Rows from block 3 of the text decoder, named by matrix and row number. Rows with one number belong to one attention dimension. Each number is 200 + 20 x the weight over its row's rms, rounded and kept within 0 to 999. All counts start at 0. After the name is the row's rms in percent of the matrix's.
# q: attention query (decoder.blocks.3.attn.q.weight, 192x192), inputs 0-95
# k: attention key (decoder.blocks.3.attn.k.weight, 192x192), inputs 0-95
q.30,106,164,181,234,172,170,213,177,220,200,209,210,171,219,224,152,200,201,205,165,194,198,171,190,197,227,203,211,183,204,221,230,196,214,181,235,191,183,248,185,188,180,174,243,218,223,197,200,216,193,226,199,202,183,208,216,189,214,210,188,213,182,197,172,191,238,193,188,182,184,193,215,203,221,201,197,206,227,223,202,172,220,195,203,215,211,184,175,194,183,198,196,215,193,189,221,179
k.30,102,173,181,177,178,199,213,195,203,212,247,167,200,200,176,173,216,214,192,185,193,173,179,223,203,215,208,233,203,216,196,202,154,193,185,203,212,204,219,206,195,212,219,166,187,175,190,210,216,208,180,188,212,188,194,196,168,239,167,224,202,162,217,146,214,205,190,207,187,199,188,203,215,190,188,215,214,213,225,184,184,184,211,217,217,199,212,205,190,205,172,197,246,185,219,165,181
q.31,100,173,229,184,222,178,160,226,215,173,209,179,205,180,207,179,217,224,226,184,235,187,193,164,197,203,180,191,235,202,204,203,211,177,184,198,160,206,187,183,189,208,167,165,218,172,188,191,211,192,164,159,212,207,220,197,216,203,219,223,197,185,206,219,205,182,204,208,193,209,203,220,233,205,180,197,224,216,222,179,210,172,198,215,204,220,237,182,212,193,189,169,237,207,197,214,189
k.31,102,209,214,209,201,205,176,232,204,214,196,184,233,194,211,179,207,196,188,159,196,181,184,193,218,194,204,206,171,189,201,230,191,183,245,220,224,214,190,214,209,242,175,180,219,178,177,227,196,177,195,223,223,160,185,184,197,207,206,198,205,192,237,211,214,199,218,249,163,198,192,214,199,189,169,183,221,191,210,196,217,164,179,206,193,243,212,194,195,214,184,218,201,214,197,241,210
q.32,106,164,193,205,217,206,216,161,175,229,224,207,208,202,230,189,198,184,219,190,202,212,214,197,191,219,195,206,222,212,205,185,165,205,195,203,194,197,196,189,194,205,212,188,189,191,223,185,243,220,198,145,206,204,175,183,219,184,217,158,214,197,180,194,188,213,199,204,170,196,177,174,187,244,200,210,231,175,239,179,181,176,204,203,233,194,214,188,223,205,191,169,198,215,186,177,191
k.32,108,204,237,216,203,174,198,211,206,177,182,196,221,202,212,239,192,174,190,193,211,205,191,237,180,207,212,191,186,227,181,214,203,229,168,188,228,176,187,240,201,250,176,189,220,199,171,200,214,184,211,222,191,183,190,234,195,204,188,184,216,191,180,178,227,206,223,204,208,191,196,187,192,219,195,208,230,196,217,172,197,164,170,227,242,220,149,194,184,181,189,228,207,199,200,203,179
q.33,107,173,189,229,251,163,161,172,196,209,232,185,177,218,211,171,195,194,195,180,177,185,208,224,184,181,196,205,193,217,222,211,244,196,165,185,194,184,202,216,209,202,198,214,198,200,214,200,200,250,221,221,217,166,194,214,180,163,193,195,231,224,193,219,203,206,215,179,175,187,209,204,170,185,244,210,183,195,181,195,184,222,220,214,181,201,201,226,196,229,212,223,194,209,214,194,190
k.33,107,215,198,155,209,180,205,196,189,238,231,200,233,213,175,173,187,196,175,211,196,225,194,193,184,184,214,213,233,169,193,184,217,233,186,158,219,211,210,174,200,239,196,183,176,170,212,227,223,185,201,195,212,213,193,197,180,183,171,167,213,212,216,199,221,183,169,209,197,185,197,212,169,215,219,210,159,185,175,205,187,201,198,235,213,201,202,219,181,224,190,221,193,218,184,222,191
q.34,110,200,204,175,197,187,156,182,219,191,210,214,190,185,215,244,225,203,210,207,184,170,187,221,202,211,199,180,200,211,195,214,210,205,221,210,188,194,183,185,204,157,200,189,223,203,259,205,213,183,181,161,190,171,199,194,215,201,211,206,201,195,182,221,164,200,208,194,170,211,185,171,187,217,209,180,147,226,180,200,225,176,189,213,191,203,239,202,231,196,189,185,212,193,189,183,195
k.34,109,183,222,228,231,209,207,188,190,201,222,196,194,188,206,179,191,174,175,222,218,253,202,225,248,198,181,220,210,204,184,220,212,220,197,182,208,228,199,183,203,214,223,191,205,234,200,236,184,181,184,215,220,227,196,221,192,205,209,222,157,214,224,235,188,203,185,208,193,172,198,221,196,191,166,203,212,244,199,199,216,216,177,203,208,190,183,185,223,211,171,212,230,161,242,237,200
q.35,110,172,190,192,196,223,178,175,189,203,222,177,206,197,211,205,192,235,217,196,191,189,182,195,201,205,225,204,217,192,225,216,212,201,174,216,216,214,186,151,224,203,190,166,202,218,223,216,196,192,203,226,181,245,166,196,225,194,183,179,222,194,204,202,183,197,212,199,227,188,169,208,199,189,202,190,159,206,177,207,208,193,225,201,256,180,188,187,230,231,201,222,203,211,183,192,216
k.35,105,194,179,214,221,227,206,190,239,190,194,194,234,171,206,237,182,196,184,223,190,183,154,198,222,199,201,168,206,191,214,198,167,195,188,173,198,225,206,204,190,232,196,183,173,186,217,205,205,211,212,211,175,212,192,215,198,202,227,185,201,203,220,177,203,203,151,184,198,201,207,178,200,178,206,194,192,223,215,218,223,183,218,188,209,198,197,209,229,201,203,233,171,187,208,270,211
q.36,096,218,187,215,224,222,151,179,174,217,185,193,204,185,181,161,172,222,206,179,208,211,185,195,223,202,183,186,213,194,220,174,181,214,224,235,211,166,190,203,224,220,215,205,191,191,215,203,197,198,230,192,201,235,207,184,202,200,248,225,207,199,216,211,195,183,179,190,174,201,218,230,197,186,199,204,168,208,216,226,184,203,237,194,186,232,191,186,210,187,176,172,202,170,226,196,215
k.36,101,190,189,202,232,199,164,195,204,211,206,193,190,187,224,226,197,244,182,212,219,186,179,228,208,185,212,196,192,242,199,168,196,205,190,195,208,210,190,193,201,186,179,203,201,195,226,233,186,199,239,205,227,231,194,217,180,226,172,199,200,198,195,155,186,182,253,175,186,192,180,208,190,162,185,193,181,192,179,175,216,187,242,171,182,187,149,178,189,159,186,187,159,219,204,210,185
q.37,109,179,162,192,246,213,194,212,194,223,186,185,206,191,150,189,219,218,197,198,245,201,228,210,198,195,232,179,197,218,203,196,229,187,216,188,178,169,212,217,203,165,219,209,195,216,182,204,200,203,204,197,214,200,199,209,194,234,229,217,160,182,221,165,216,205,197,216,192,230,211,195,207,195,195,195,209,223,194,196,197,163,203,192,173,250,232,188,178,211,146,190,196,188,217,170,201
k.37,114,218,179,206,200,184,188,201,183,187,184,189,163,193,171,175,216,222,179,206,233,234,210,178,209,180,213,197,215,204,247,161,207,185,163,163,145,212,221,200,183,205,189,213,195,173,208,213,180,194,226,203,189,211,181,193,211,165,218,179,213,207,204,206,216,227,235,209,181,204,230,241,217,212,206,191,206,183,159,228,220,248,201,201,188,227,178,166,197,210,200,217,172,204,211,201,172
q.38,101,211,225,181,211,164,209,211,210,231,181,189,173,206,204,204,236,185,160,205,187,193,212,209,170,204,209,193,210,225,218,222,211,203,201,191,205,212,194,203,176,194,191,207,183,189,215,203,189,187,221,173,180,207,179,183,163,233,195,191,229,224,216,215,194,164,225,219,226,183,193,188,233,182,217,197,215,199,188,216,226,221,161,184,188,187,223,197,208,220,203,194,213,192,206,247,188
k.38,104,192,178,196,206,212,189,213,181,188,222,187,215,232,203,224,214,188,194,172,229,258,233,161,214,229,192,217,256,215,182,188,221,195,197,201,197,213,201,193,202,182,140,202,221,223,192,205,256,177,224,162,211,181,186,223,176,216,201,162,194,183,191,211,193,197,219,181,208,187,191,195,196,212,211,190,221,189,167,229,209,203,179,191,187,210,217,183,221,173,213,200,182,194,187,215,223
q.39,104,185,200,200,207,200,197,189,233,232,192,203,157,203,200,231,221,216,186,219,160,226,196,241,202,179,177,196,193,189,226,196,208,209,181,180,169,197,218,213,235,207,196,211,188,210,199,178,183,162,197,208,204,251,200,179,202,163,202,179,227,187,172,228,198,232,186,187,185,251,242,192,203,163,215,188,169,202,219,219,204,176,202,203,188,172,232,179,178,214,181,186,187,229,222,215,217
k.39,094,194,224,228,213,200,193,199,184,207,190,182,218,193,203,189,217,177,230,213,220,173,189,179,192,210,186,228,189,217,188,209,216,211,174,185,232,217,193,173,190,145,189,182,170,200,217,204,202,185,226,217,183,185,229,175,196,196,230,246,183,224,173,203,175,181,206,211,174,171,193,202,213,198,218,189,199,181,184,202,198,213,203,173,177,210,222,185,173,219,179,221,181,193,205,190,245
q.40,097,166,183,209,205,193,193,193,224,228,195,214,218,206,209,203,170,232,179,212,200,190,207,197,165,187,195,196,246,186,223,179,187,229,210,206,183,246,213,183,212,184,188,228,212,230,247,214,203,179,171,180,209,181,192,191,233,199,164,214,207,142,173,195,209,213,229,185,214,173,206,189,201,213,218,198,188,211,194,224,224,214,196,208,208,201,207,232,208,230,208,214,178,213,200,189,183
k.40,100,196,231,224,166,218,215,172,201,223,208,198,231,194,199,211,175,189,175,230,212,188,199,212,205,195,191,215,199,172,176,200,181,234,168,223,196,177,206,232,181,241,185,203,198,177,258,237,215,186,194,198,176,223,160,228,200,207,192,209,183,184,214,174,213,191,161,185,205,180,235,277,178,233,235,190,200,177,169,177,181,210,184,228,187,203,210,196,235,202,195,188,186,217,214,170,188
q.41,102,207,178,192,193,158,201,163,196,235,234,189,191,231,196,190,189,201,207,224,213,201,186,208,178,187,185,184,208,204,218,193,188,227,228,200,213,240,222,211,200,198,211,181,200,215,184,164,174,199,185,203,197,181,203,212,167,214,218,214,209,163,190,239,182,178,204,201,176,213,222,201,209,187,202,208,185,160,216,192,185,190,204,196,216,220,217,166,175,225,216,174,202,210,251,202,200
k.41,102,207,207,237,227,179,211,211,219,179,196,188,197,181,223,186,194,186,205,177,191,227,182,210,224,203,198,230,198,164,189,208,213,176,168,192,207,179,208,210,187,200,195,196,244,166,174,196,199,212,186,206,200,215,213,201,209,210,186,226,216,169,199,200,209,219,199,179,187,177,196,191,172,226,233,187,188,195,180,189,196,230,203,179,209,228,222,204,157,194,205,210,205,202,189,191,195
q.42,100,179,197,235,228,220,181,189,188,189,193,208,214,164,233,204,191,217,181,186,176,172,200,196,177,177,200,198,218,186,198,187,214,190,161,214,192,200,227,196,212,182,201,212,229,167,192,162,199,204,167,216,177,201,225,198,212,188,221,173,228,190,225,240,198,237,184,209,187,208,174,220,208,211,201,172,181,193,172,198,209,176,200,218,203,167,171,208,227,230,188,166,195,168,199,229,199
k.42,094,211,221,190,213,242,206,231,218,187,185,211,215,183,183,241,177,235,197,188,225,219,196,227,184,202,191,173,184,174,188,185,203,193,203,192,204,208,202,235,209,188,200,200,235,200,191,169,201,202,185,220,194,185,199,186,201,236,196,212,164,206,167,185,185,175,217,212,228,178,203,215,199,209,178,190,205,188,174,190,227,174,182,228,193,204,188,224,197,222,178,195,218,215,178,250,170
q.43,108,234,220,190,182,236,237,195,194,199,202,199,222,187,191,175,190,180,183,215,171,221,202,203,192,219,199,199,181,196,183,206,176,210,203,216,218,199,187,208,177,210,181,201,192,209,211,189,246,198,170,191,198,212,233,231,209,205,229,185,211,188,206,213,196,218,213,186,174,189,157,206,166,221,208,201,220,204,212,210,230,170,150,196,217,183,207,196,196,192,235,161,177,203,208,206,183
k.43,104,208,214,223,200,167,216,210,223,157,242,198,219,216,177,187,190,177,207,190,190,200,202,164,202,210,211,173,245,180,161,200,190,199,206,188,188,190,216,185,177,222,182,202,217,202,198,190,212,184,153,248,218,214,190,204,158,236,209,186,192,208,166,216,211,203,201,203,197,192,192,176,184,200,208,214,185,213,206,153,222,185,195,206,201,197,230,191,202,208,228,233,163,235,187,209,206
q.44,105,200,247,222,182,216,176,192,210,210,184,189,211,202,230,191,190,241,214,185,163,189,220,210,225,182,190,192,203,170,184,208,206,231,204,199,187,207,189,197,204,207,226,193,195,191,199,143,211,201,191,221,163,197,195,197,191,200,211,200,149,189,212,211,223,176,190,204,205,224,211,200,198,211,231,179,178,198,213,194,230,210,187,210,206,205,198,219,173,214,189,164,160,196,219,183,242
k.44,109,198,238,167,182,226,175,185,211,211,194,182,221,184,207,187,185,174,185,222,217,205,195,193,191,208,234,211,182,212,174,223,216,183,204,215,205,199,222,203,215,178,214,208,204,233,233,197,203,178,167,196,207,190,191,213,214,172,192,209,187,194,236,230,179,169,187,205,190,194,236,187,189,205,181,203,204,188,190,213,157,206,188,191,199,222,183,181,204,242,170,209,265,203,187,206,226
q.45,104,223,181,213,195,180,224,207,173,185,174,211,194,231,194,199,179,188,236,167,179,219,191,235,209,214,209,186,206,167,211,167,156,180,200,186,166,192,211,189,176,167,239,176,207,170,183,202,185,200,206,174,172,211,222,233,182,186,208,173,188,216,191,220,192,191,203,223,227,182,213,183,241,194,186,204,211,240,175,190,191,189,190,176,229,213,194,178,172,205,192,206,206,208,189,205,183
k.45,103,163,179,206,191,231,215,190,197,161,179,184,216,238,199,209,211,184,207,198,178,198,183,204,208,201,192,179,182,187,193,217,163,208,213,225,224,193,193,207,194,192,240,167,214,202,218,180,186,193,216,198,197,187,203,213,201,205,221,227,196,180,188,178,197,176,176,169,236,228,203,175,193,205,181,217,216,212,179,200,187,192,218,171,185,195,198,179,225,207,169,185,174,212,181,222,181
q.46,111,178,212,191,198,210,214,203,234,187,185,171,189,179,206,182,193,199,198,189,218,174,193,213,205,183,210,192,187,220,200,193,185,212,214,232,197,148,201,213,174,212,176,187,233,218,192,211,163,194,206,209,220,199,183,198,171,191,201,205,216,230,216,191,187,199,172,170,181,167,204,193,219,218,199,241,165,186,213,178,193,188,200,214,203,174,222,225,201,215,215,215,231,235,162,246,176
k.46,107,190,176,191,215,219,193,221,194,165,210,189,182,213,220,200,192,241,190,192,219,202,185,228,177,223,182,179,166,178,202,184,192,208,164,165,207,200,227,200,167,226,167,179,219,168,174,180,245,196,223,237,205,203,248,190,221,205,211,202,178,196,191,235,198,197,189,229,180,191,192,235,190,200,186,207,167,178,177,213,218,195,190,192,189,218,170,221,186,190,208,176,162,167,188,224,186