{"encoder_arch": "vit", "train_examples": 90422, "encoder_mlp_ratio": 2.67, "encoder_bias": "all", "encoder_positions": "sincos", "decoder_norm_position": "sandwich", "decoder_bias": "all", "decoder_drop_path": 0.05, "orthogonalizer": "newton_schulz_5"}
Rows from block 3 of the image encoder of a small image captioner, named by matrix and row number. Rows with one number belong to one neuron. Each number is 128 + 24 x the weight over its row's rms, rounded and kept within 0 to 255. All counts start at 0.
After each neuron's rows are labels from the 100 images, of 14976, where the neuron reaches its largest size: "responds to" is what is common among them. Only what is clearly more common there than usual is listed. The data: photos of plants and fungi (iNaturalist).
# gate: MLP gate (encoder.blocks.3.mlp.gate.weight, 672x256), inputs 128-255
# fc1: MLP up (encoder.blocks.3.mlp.fc1.weight, 672x256), inputs 128-255
# fc2: MLP down (encoder.blocks.3.mlp.fc2.weight, 256x672, transposed), outputs 128-255

gate.373 [105  93  94 122 161 113 111 142 128 160  86 129 107 116 126 117 110 139 132 117 116 112 152 145 164 136 131 125 153  97 109  96 123 143 102 133 105 188 161 136  96 140 140 180 105 129 139 119 175 137 134  72 134 150 148  79 117 123 135 117 152  85 134 150 178 105 104 140 127 175 121 136 147 134 140 123 140 129 141 136 140 117  90 130 109 115  79  95 119 119 127 107 121 116 126  98 105 132  97 139  86 143 157 134 170 164 152  89 135 146 164 122 109 107 176  91 163 152 130 123  97 143 147  93 172  90 149 121]
fc1.373 [ 69  84 145 109 165 105 112 144 112 156  96 137 103 101 114 134 126 131 134 119 145  92 143 137 135 131 108 130 163 116 150 101  89 119  82 138 137 140 131 146  85 127 123 168  83 122 135 128 183 134  99 120 148 152 155 110 118 148 144  97 155 119 129 110 149 145 102 139 114 148 123 162 129 128 138 110 126 144  89 168 167 144 111 116 157 128  79 134 132  95 159 125 120 129 113  95  96 123 138 105  72 128 136 119 137 166 141 119 114 104 131  83 168 125 127 119 158 152 113 105 132 139 107 121 144 122 129 105]
fc2.373 [125 118  45 118 129 130 129 142 126 120 132  91 123 138 134 131 116 122 101 128 112 122 109 148 172 134 169 122 139 104 132 131 123 149 113 102 159 135 136 101 108 144 117 103 153 115 125 107 128 149 130 135 163 127 126 118 127 143 133 145  92 100 104 126 170 119  93 135 163 122  79 159 109 132  98 116 149 148 132 142 130 125 115 162 166 190  93 149 165  81 142 111 133 110  89 109 145 113 135 136 129 133 119 115 138  91 200 121 120  98 138 136 126 128 111 138 129 159  79 113 116 133 142 100 111 112 128 122]
responds to: order Caryophyllales

gate.81 [147  96 137 135  85 153 124 111 144 119 116 118 126 144 102 136 131 135 168 111 148 136 120 131 114 169 117 102  80 160  98 144 102 152 129  87 131  88  90 134 109 184 124 129 118 162  88 134  96 119 163 128 200 118 117 123  95 103 147  89 133 154 139 154 121 183 132  93 124 114 119 117 158 108 124 168 104 151  85 104 155 108 180 163 141 148 168 158 156 141 130 173 105 148 106 177 154  92 102 147  97 121 115 118 117  99 119 142  96  91 112 101 171 109 157 138 119 113 140 123 100 115 134 134 106 140  94 132]
fc1.81 [152 125 117 153 102 155 146 114 149  94 110 112 114 159  98 123 135 128 151 103 142 129 123  90  72 160 127  98  92 137 114 153 111 148 121  94 115 109  90 156 132 180 113  99 124 160 125 124 111 128 156 121 181 148 116 133 100  83 153 111 122 180 163 146 170 178 134 122 115 139 129 142 128 124 143 155 101 154  99 106 142  95 166 163 127 127 129 141 165 139 139 172 100 155 118 139 134 101 129 148 109 155 112 143 119 108 126 130 120  96  99 100 173  79 139 138 119 122 134 151 106 141  93 141 129 127 139 146]
fc2.81 [ 76 114 182 126 110 157 156 136 165 115  93 119 122 145 166 105 129 134 119 133 101 142 133 172 136 124 130 151 129 153 100  67 116 113 119 122 116 134  80 106 167 182 123 120 123 116 142 100 140 123  97 147 103 152 110 120 136 117 140 152 118 129 109 106 117 123 146 106 165 116  71  90 129  93  77 108 146 144 149 162 129 136 150 117 112  98 159 115 124 128 119 123 127 129 154  79  99 130 128 128 131 150 134 151 148  99 121 122 110 138 146 140 145 104 109  85 149 163 146 150 143 108 129 121 140  93 172 120]
responds to: order Caryophyllales; family: Cactaceae

gate.661 [ 96 154 112 106  87 137 106  99 100 133 116 111 135 110 106 187 104 128 136 124 146 108 141 150 127  97 122 133  92 147 140 104 126 149  73 141 159 141 170 113 107 127 147  88  82 119  99 152 128 131 120  95 123 126  91 161 149 136  85 109 139 163 121 129 132 152 133  76 149 110 135 165 174 132 135  67 121 126 155 116 137 160 141 112  99 113 116 123 146 127 107 130 131 117 138 156 130 109  66 107 120  89 114 207 152  80 112 141 123  70 147 144 146  72 127 170 149  93 119 129 109 142  93 119 134 109  97 139]
fc1.661 [ 70  90 105 126  78 153 139 125  83 115 123 116 116 121 128 123 133  92 152 161 160 127 119 131 140 116 108 167 100 161 114 145  98 159  91 162  88 143 145  85 108 118 144 161 116 124 124 140 118 165 128  93 118 165  94 138 121 142 136  74 140  73 146  87 141 101 133  69 126 117 154 127 149 156 160 120  84 128 184 135 159 136 146 139 150 117 121 127  99 122 122 116 104 158 158 121 126 105 124 103 149 156 130 124 130 138  97 144  87  89 107 108 149 121 108 106 131 175 153 137  54 113  61 162  97 105 142 154]
fc2.661 [125 114  77 140 102 125 157 119 133 137 122 148 132 116 111 138 118  99 171 125 150 120 123 138 103 106 142 164 114 123 143 142  91 133 130 119 122  94 129  96  92 138 115 131 141 119 125 128 118 133 137 149 137  90 117 134 168 127 102 145 119  89 123 118 138  96 148 126  98 118 158 136 141 124  90 129  96 120 106 106 133 143 125 117 127  99 114  97 134 150 109 146 102 103 152 130 133 159 112 134 128 109 128 122 143 175 125 145 101  86 149 127 146 153 159 110 131  77 157 154 167 103  84 118 101  99 152 112]
responds to: order Fagales

gate.298 [145 145 118 113 106 135 149 102 115 106 188 141 106 155 135 122 122 136 102  79 104  88 182 109 120 134 145 118  85 117 136 138 154 154 147  95 120 174 104 134 176 130 124 132 140 116 158  91 161 158 113 104 144 108 104 121  90 111 163  96 149 115 108 144 139 116 116 163 122 157 106 129 143 162 124 125 142 116 105 132 179 101 144 113 138 110 117 104  79 105 128 129  91  92 123 110  72 143 142 136 119 133 106 143 134 101 110  85 139 113 168 125 150 106 157  89 152 118 110  94  86 138 157 154 148 124 105 136]
fc1.298 [134 160 164 109 135 103 143 139 178 124 173  85 157 103 133 115 134 120 104 124 132  89 132 162 151 139 135 129 111  99 134 175 160 105 160  87 126 116 164 127 132 111 103 117  86 148 132 152 166 144 115 108 145 133 151 172 157 127 147 124 107 151 136 102 135 128  99 123 150 161 148 159 118 112 114 171  96 125 113 161 125 154 105 148 152 146 146 163 112 146 102 144  95 123 139 153 119  96 153 157 113 123 108 125 125  96  82 137 113  97 133 143 152 161 180 156 118 119 139 174 121 124 147 143  93 166 139 158]
fc2.298 [106 133 128 115 149 114 170 146  97  92 162 127 136  93 101 145 134 142 102 118 109  84 139 156 147 151 110 181  89 118 113 124 165 136 139  88 182 113  99  85 167 105 158 157 106 122 139 129 130 156  95 104 118 129 134 145 128 104 124  89 122 134 145 137 144  96 136  98 140 167 141 155 117 131  98 116  95 112 130 170 149 122 127 143 123 148 130 139 121 136 135 138 142 110 110 102  85 133 159 122 102 122 124 147 116 121 105  93 138 113 156 162 136 162 177 113 134 125 106  99 101 148 159 144 125 127 132 119]
responds to: order Caryophyllales; family: Cactaceae

gate.670 [ 56 133 145 112 128 136 153 127 118 108  94 131  83  89 131 153 167 116 140 139 134 148 157 135 118 118 117 147 123 110 131 136  93 123 117 150 136  93 169 144 123 122 166 159 158 104 123 126 144 146 128 113 133 113 135 173  85 161 113  88 154 122  68  91 127 103 174  72 137 116 124 161 131 121 181 101 146 146 117 121 143 143 132 154  77  77 142 143 134 101 162  80 183 120 142 134 125 114 114  95 103 155 122 114 129 105 129 127 121  95 123 119 151 130 103 127 114 157 130 148  99 161 116 138 124 164 164 143]
fc1.670 [155 124 138 107 134 149 106 137 132 165 182 117 122 125 135  99 135 133 108 110 135 118  69 124 133 123 140 106 118 151 126 136 161 150 140  88 121 165  70 140 133 141 124 122 121 155 132 122 106 109 112 122 113 114 123 101 161  95 157 162  89 171 172 148 126 145  96 207 125 147 119 109 122 110  51 136 144 129 108 136 126 127 123 135 161 153 115 111 140 151 112 150 100 108 123 133 172 140 152 173 137 127 137 107 104 183 102 118 144 145 123 134 123 119 128  96 139 116 136 117 135 118 155 102 136 107 120 109]
fc2.670 [163 114 138 127 121 108 152 128 144 141 113 122 112 146  91  75 117 104 150 163 154 116 132 108 132 162  99 101 123  92  98 110 164 140 116 136 112 136 102 115 144 109 172 129 148 149 138  98 149 102 129 135 158 102 149 128 131 151 168 141  76 117  95 119 129 137 145 169 123 141 113  90 108 157 101 117 113 131 122 121 130 157 126 136 136 135 128 153  98 119 110 153  87 121 111 122 181 163 131 117 124 138 119 119 102 147 108 132 163 143 137 144 125 141  98 133 122 157 164 105 124 113 123 100 145 160 105 146]
responds to: order Fagales

gate.433 [130 109 116 145 156 113 153 144 146 134  89 111 123 132 119 143  86  91 114 145 135 159 161 108  63 140 129 138 152 152 115 131 108 136 132 127 134 135 133 152 125 175 127  99 114 133 166 108 165 119 105 125 128 142 100 128  87 118 123 149  89 130  96 110 105 124 109 124 116 112 125 101 113  89 156  75 116 159 119 119 110 121 128  81  99 116 131 127 114  98 134 137 114 148 113 159 149 119 188 120  85 104 143 105 136 125 119  97 138  73 109 103 135  75 118 122 116 121  94 164  94 149 107 129  71 141  88 133]
fc1.433 [153  77 162 153 133 121 143 112 130 125  86 117  99 126 120 120 135  86 131 150 134 134 144  94  86 105 111 127 106 143 120 141 105 115 107 112 114 131 158 132 126 110 150  95 118 134 144  89 148 130 160 119 171 154 114 130 108 100 143 135 108 126 124 107 129 124 116 109 117 122 159 101 134 111 137  98 119 152  80 126  90  92  99 140  83 117 116 123 131  98 127 132 122 110  84 146 118 118 164 109  97 102 126 108 126 146 100 102 121  87 122 126 130  80 130 145  84  92 126 188 101 139  79 101 127 120 125 140]
fc2.433 [ 89 128 114  87 148 128 100  81 100 126 138 144 113 158  91 120 125  81 194 111 151 147  90  99 131 112  97 167 120 149 119 141 105 130 157  99 182 139  70 112 150 109  89 134 123 110 132 104 112 111 148  83  99 112  91  87 143 120 137 154 102 126 162 100 174 123 141 142 123 119 125  96 106 110 143 124 155 133 167 133  94  80 150 100 145 133 107 147 152 109 129 111 153 119 127 142 114 139  98 145 131 128 100 139 117 119 140  78 135  83 116 143 176 127  90 136 145 130 113 169 143 107 154 109 154 117 131 128]
responds to: order Caryophyllales; family: Cactaceae; text has "cactus"

gate.401 [ 92 115 169 134 143 110 172 160  78 106  93  84 191 117  70 170 160 115 106 135 120 142 165 128 131 172 104 157 155  95 102 150 121  89 100 175 157  75 149 130 138 147 144  96 124  94 114 124 148 144 156  98 124 144 127 120 117 127 134 109 130 117 131 118 171 144 150 133  86 148 155 167 133 131 164  84 134 138 163 172 121 119 131 183 130  69 139 124 166 129 118 155 149 100  94 136 157 107 127 148 130 120 131 148 150 111 167 134 110 118 139  72  71 104 130 170 117 138 125 141  89 125  98 110 111  92 128 120]
fc1.401 [ 88  88 123 133 132 124 172 149  82 102  93  94 184  99  80 149 132 118 100 124  90 136 138 140 128 175  87 136 115 121 122 147 117 109 107 173 173 116 140 146 180 138 123 140 132  91 127 161 125 144 162 114 135 165 107 118 129 135 158 120 112 129 100 124 158 138 153 138 117 128 167 144 126 119 138  64 108 125 165 180 126 123 114 142 128  82 131 121 159 110 128 141 152 127  78 146 157 127 117 152 135 133 136 172 147 127 185 140 100 105 131  88  72 120 132 156 153 149 121 147  83 137  96  80 113 116 147 121]
fc2.401 [138 169 139 113 139 134 148 140 213 175 130 107 124 120  89 122 149 106 106 111  48 109 133 135 164 168  97 144 122 134 129 119  93 111 136 128 136 122 159 172 148 123 117 116 127 112 118 120 137 151 136 115 131 138 149 134 109 158 164 127 113 163 134 105 166  96 133 160  86 110 119 142 101 164 158 151 116 145 134 108 119 103 110 121 140 107 119 152 162 144 104 142 130 107 162 154 102 110 113 131 141 150 151 124 117 114 102 110 113 140 128 119 111 128 133 145 117  88 126 107 143 117 109 119 122 142 152 147]
responds to: order Fagales

gate.113 [142 152 161 124 111 144 139 124 167  88 146 130 156 131  79 111 103 112 153 111 128 123 137 108 108 139 106 143 154  87 121 137  88 150 124 109 150 100 120 146 129 155 128 173 152 133 120  99 106 152 168 165 117 138 109 136 132 111 143 145  87  57 163 117 168 108 154 160 139  86  93  96 121 108 126 126 112 135 101  84 134  99 104  96 117 157 146 150 163 129 118 148 121 106 134 119  98 143 146 129 160 112 159 102  89 155 105 107 152 114 168 127 119  99  99 150 106 109 114 138 140 114 165 118 136 119 121 108]
fc1.113 [104 143 138 167 150 161 157 119 106 127 115 174 128 126  80 134 106 124 139 133 154 103 166 105 130  71 101 120 133  95 141 156 133 148 121 144 113 104 109 112  97 153 124 128 108 122 175 135 144 140 106 141 148 128 107 111  94 146 134 109 145 168 124 110 116 143 178 193 120 141  88 116 148 106 138 115 109 142 112  94 108 109 138 121 103 156 140 137 125 126 133 174 106 107 137 106  92 128 192 110 115 112 114 125 114 150  97 172  83 107 106 115 134  97 121 155  88 124 128 169 140  94 150 114 123 138 145 173]
fc2.113 [157 140 102 196 145 142 138  78 121 129  89 136 121 160 135 158 103 135 135 113 107 153  98 137 119 143 139 111 151 123 111 168 139 154  97 142 155 129 105  89 134 171 139 120 115 162 135 112 148 154  95 133  96 135 120 108  97 134 129  90 112 144 157 126 113 126 154 146 143 123  91 137 140 130 125 145 119 163 121 108 148 100  99 110 146 145 130 109 156 129 133 172 126  81 127 133  99 134 139 165 113 147 182 152 154 150 126 145 111 155 150 131  95 117 127 138 150 127 128 133 181 151 172  74 128 138 141 140]
responds to: order Caryophyllales; family: Cactaceae; text has "cactus"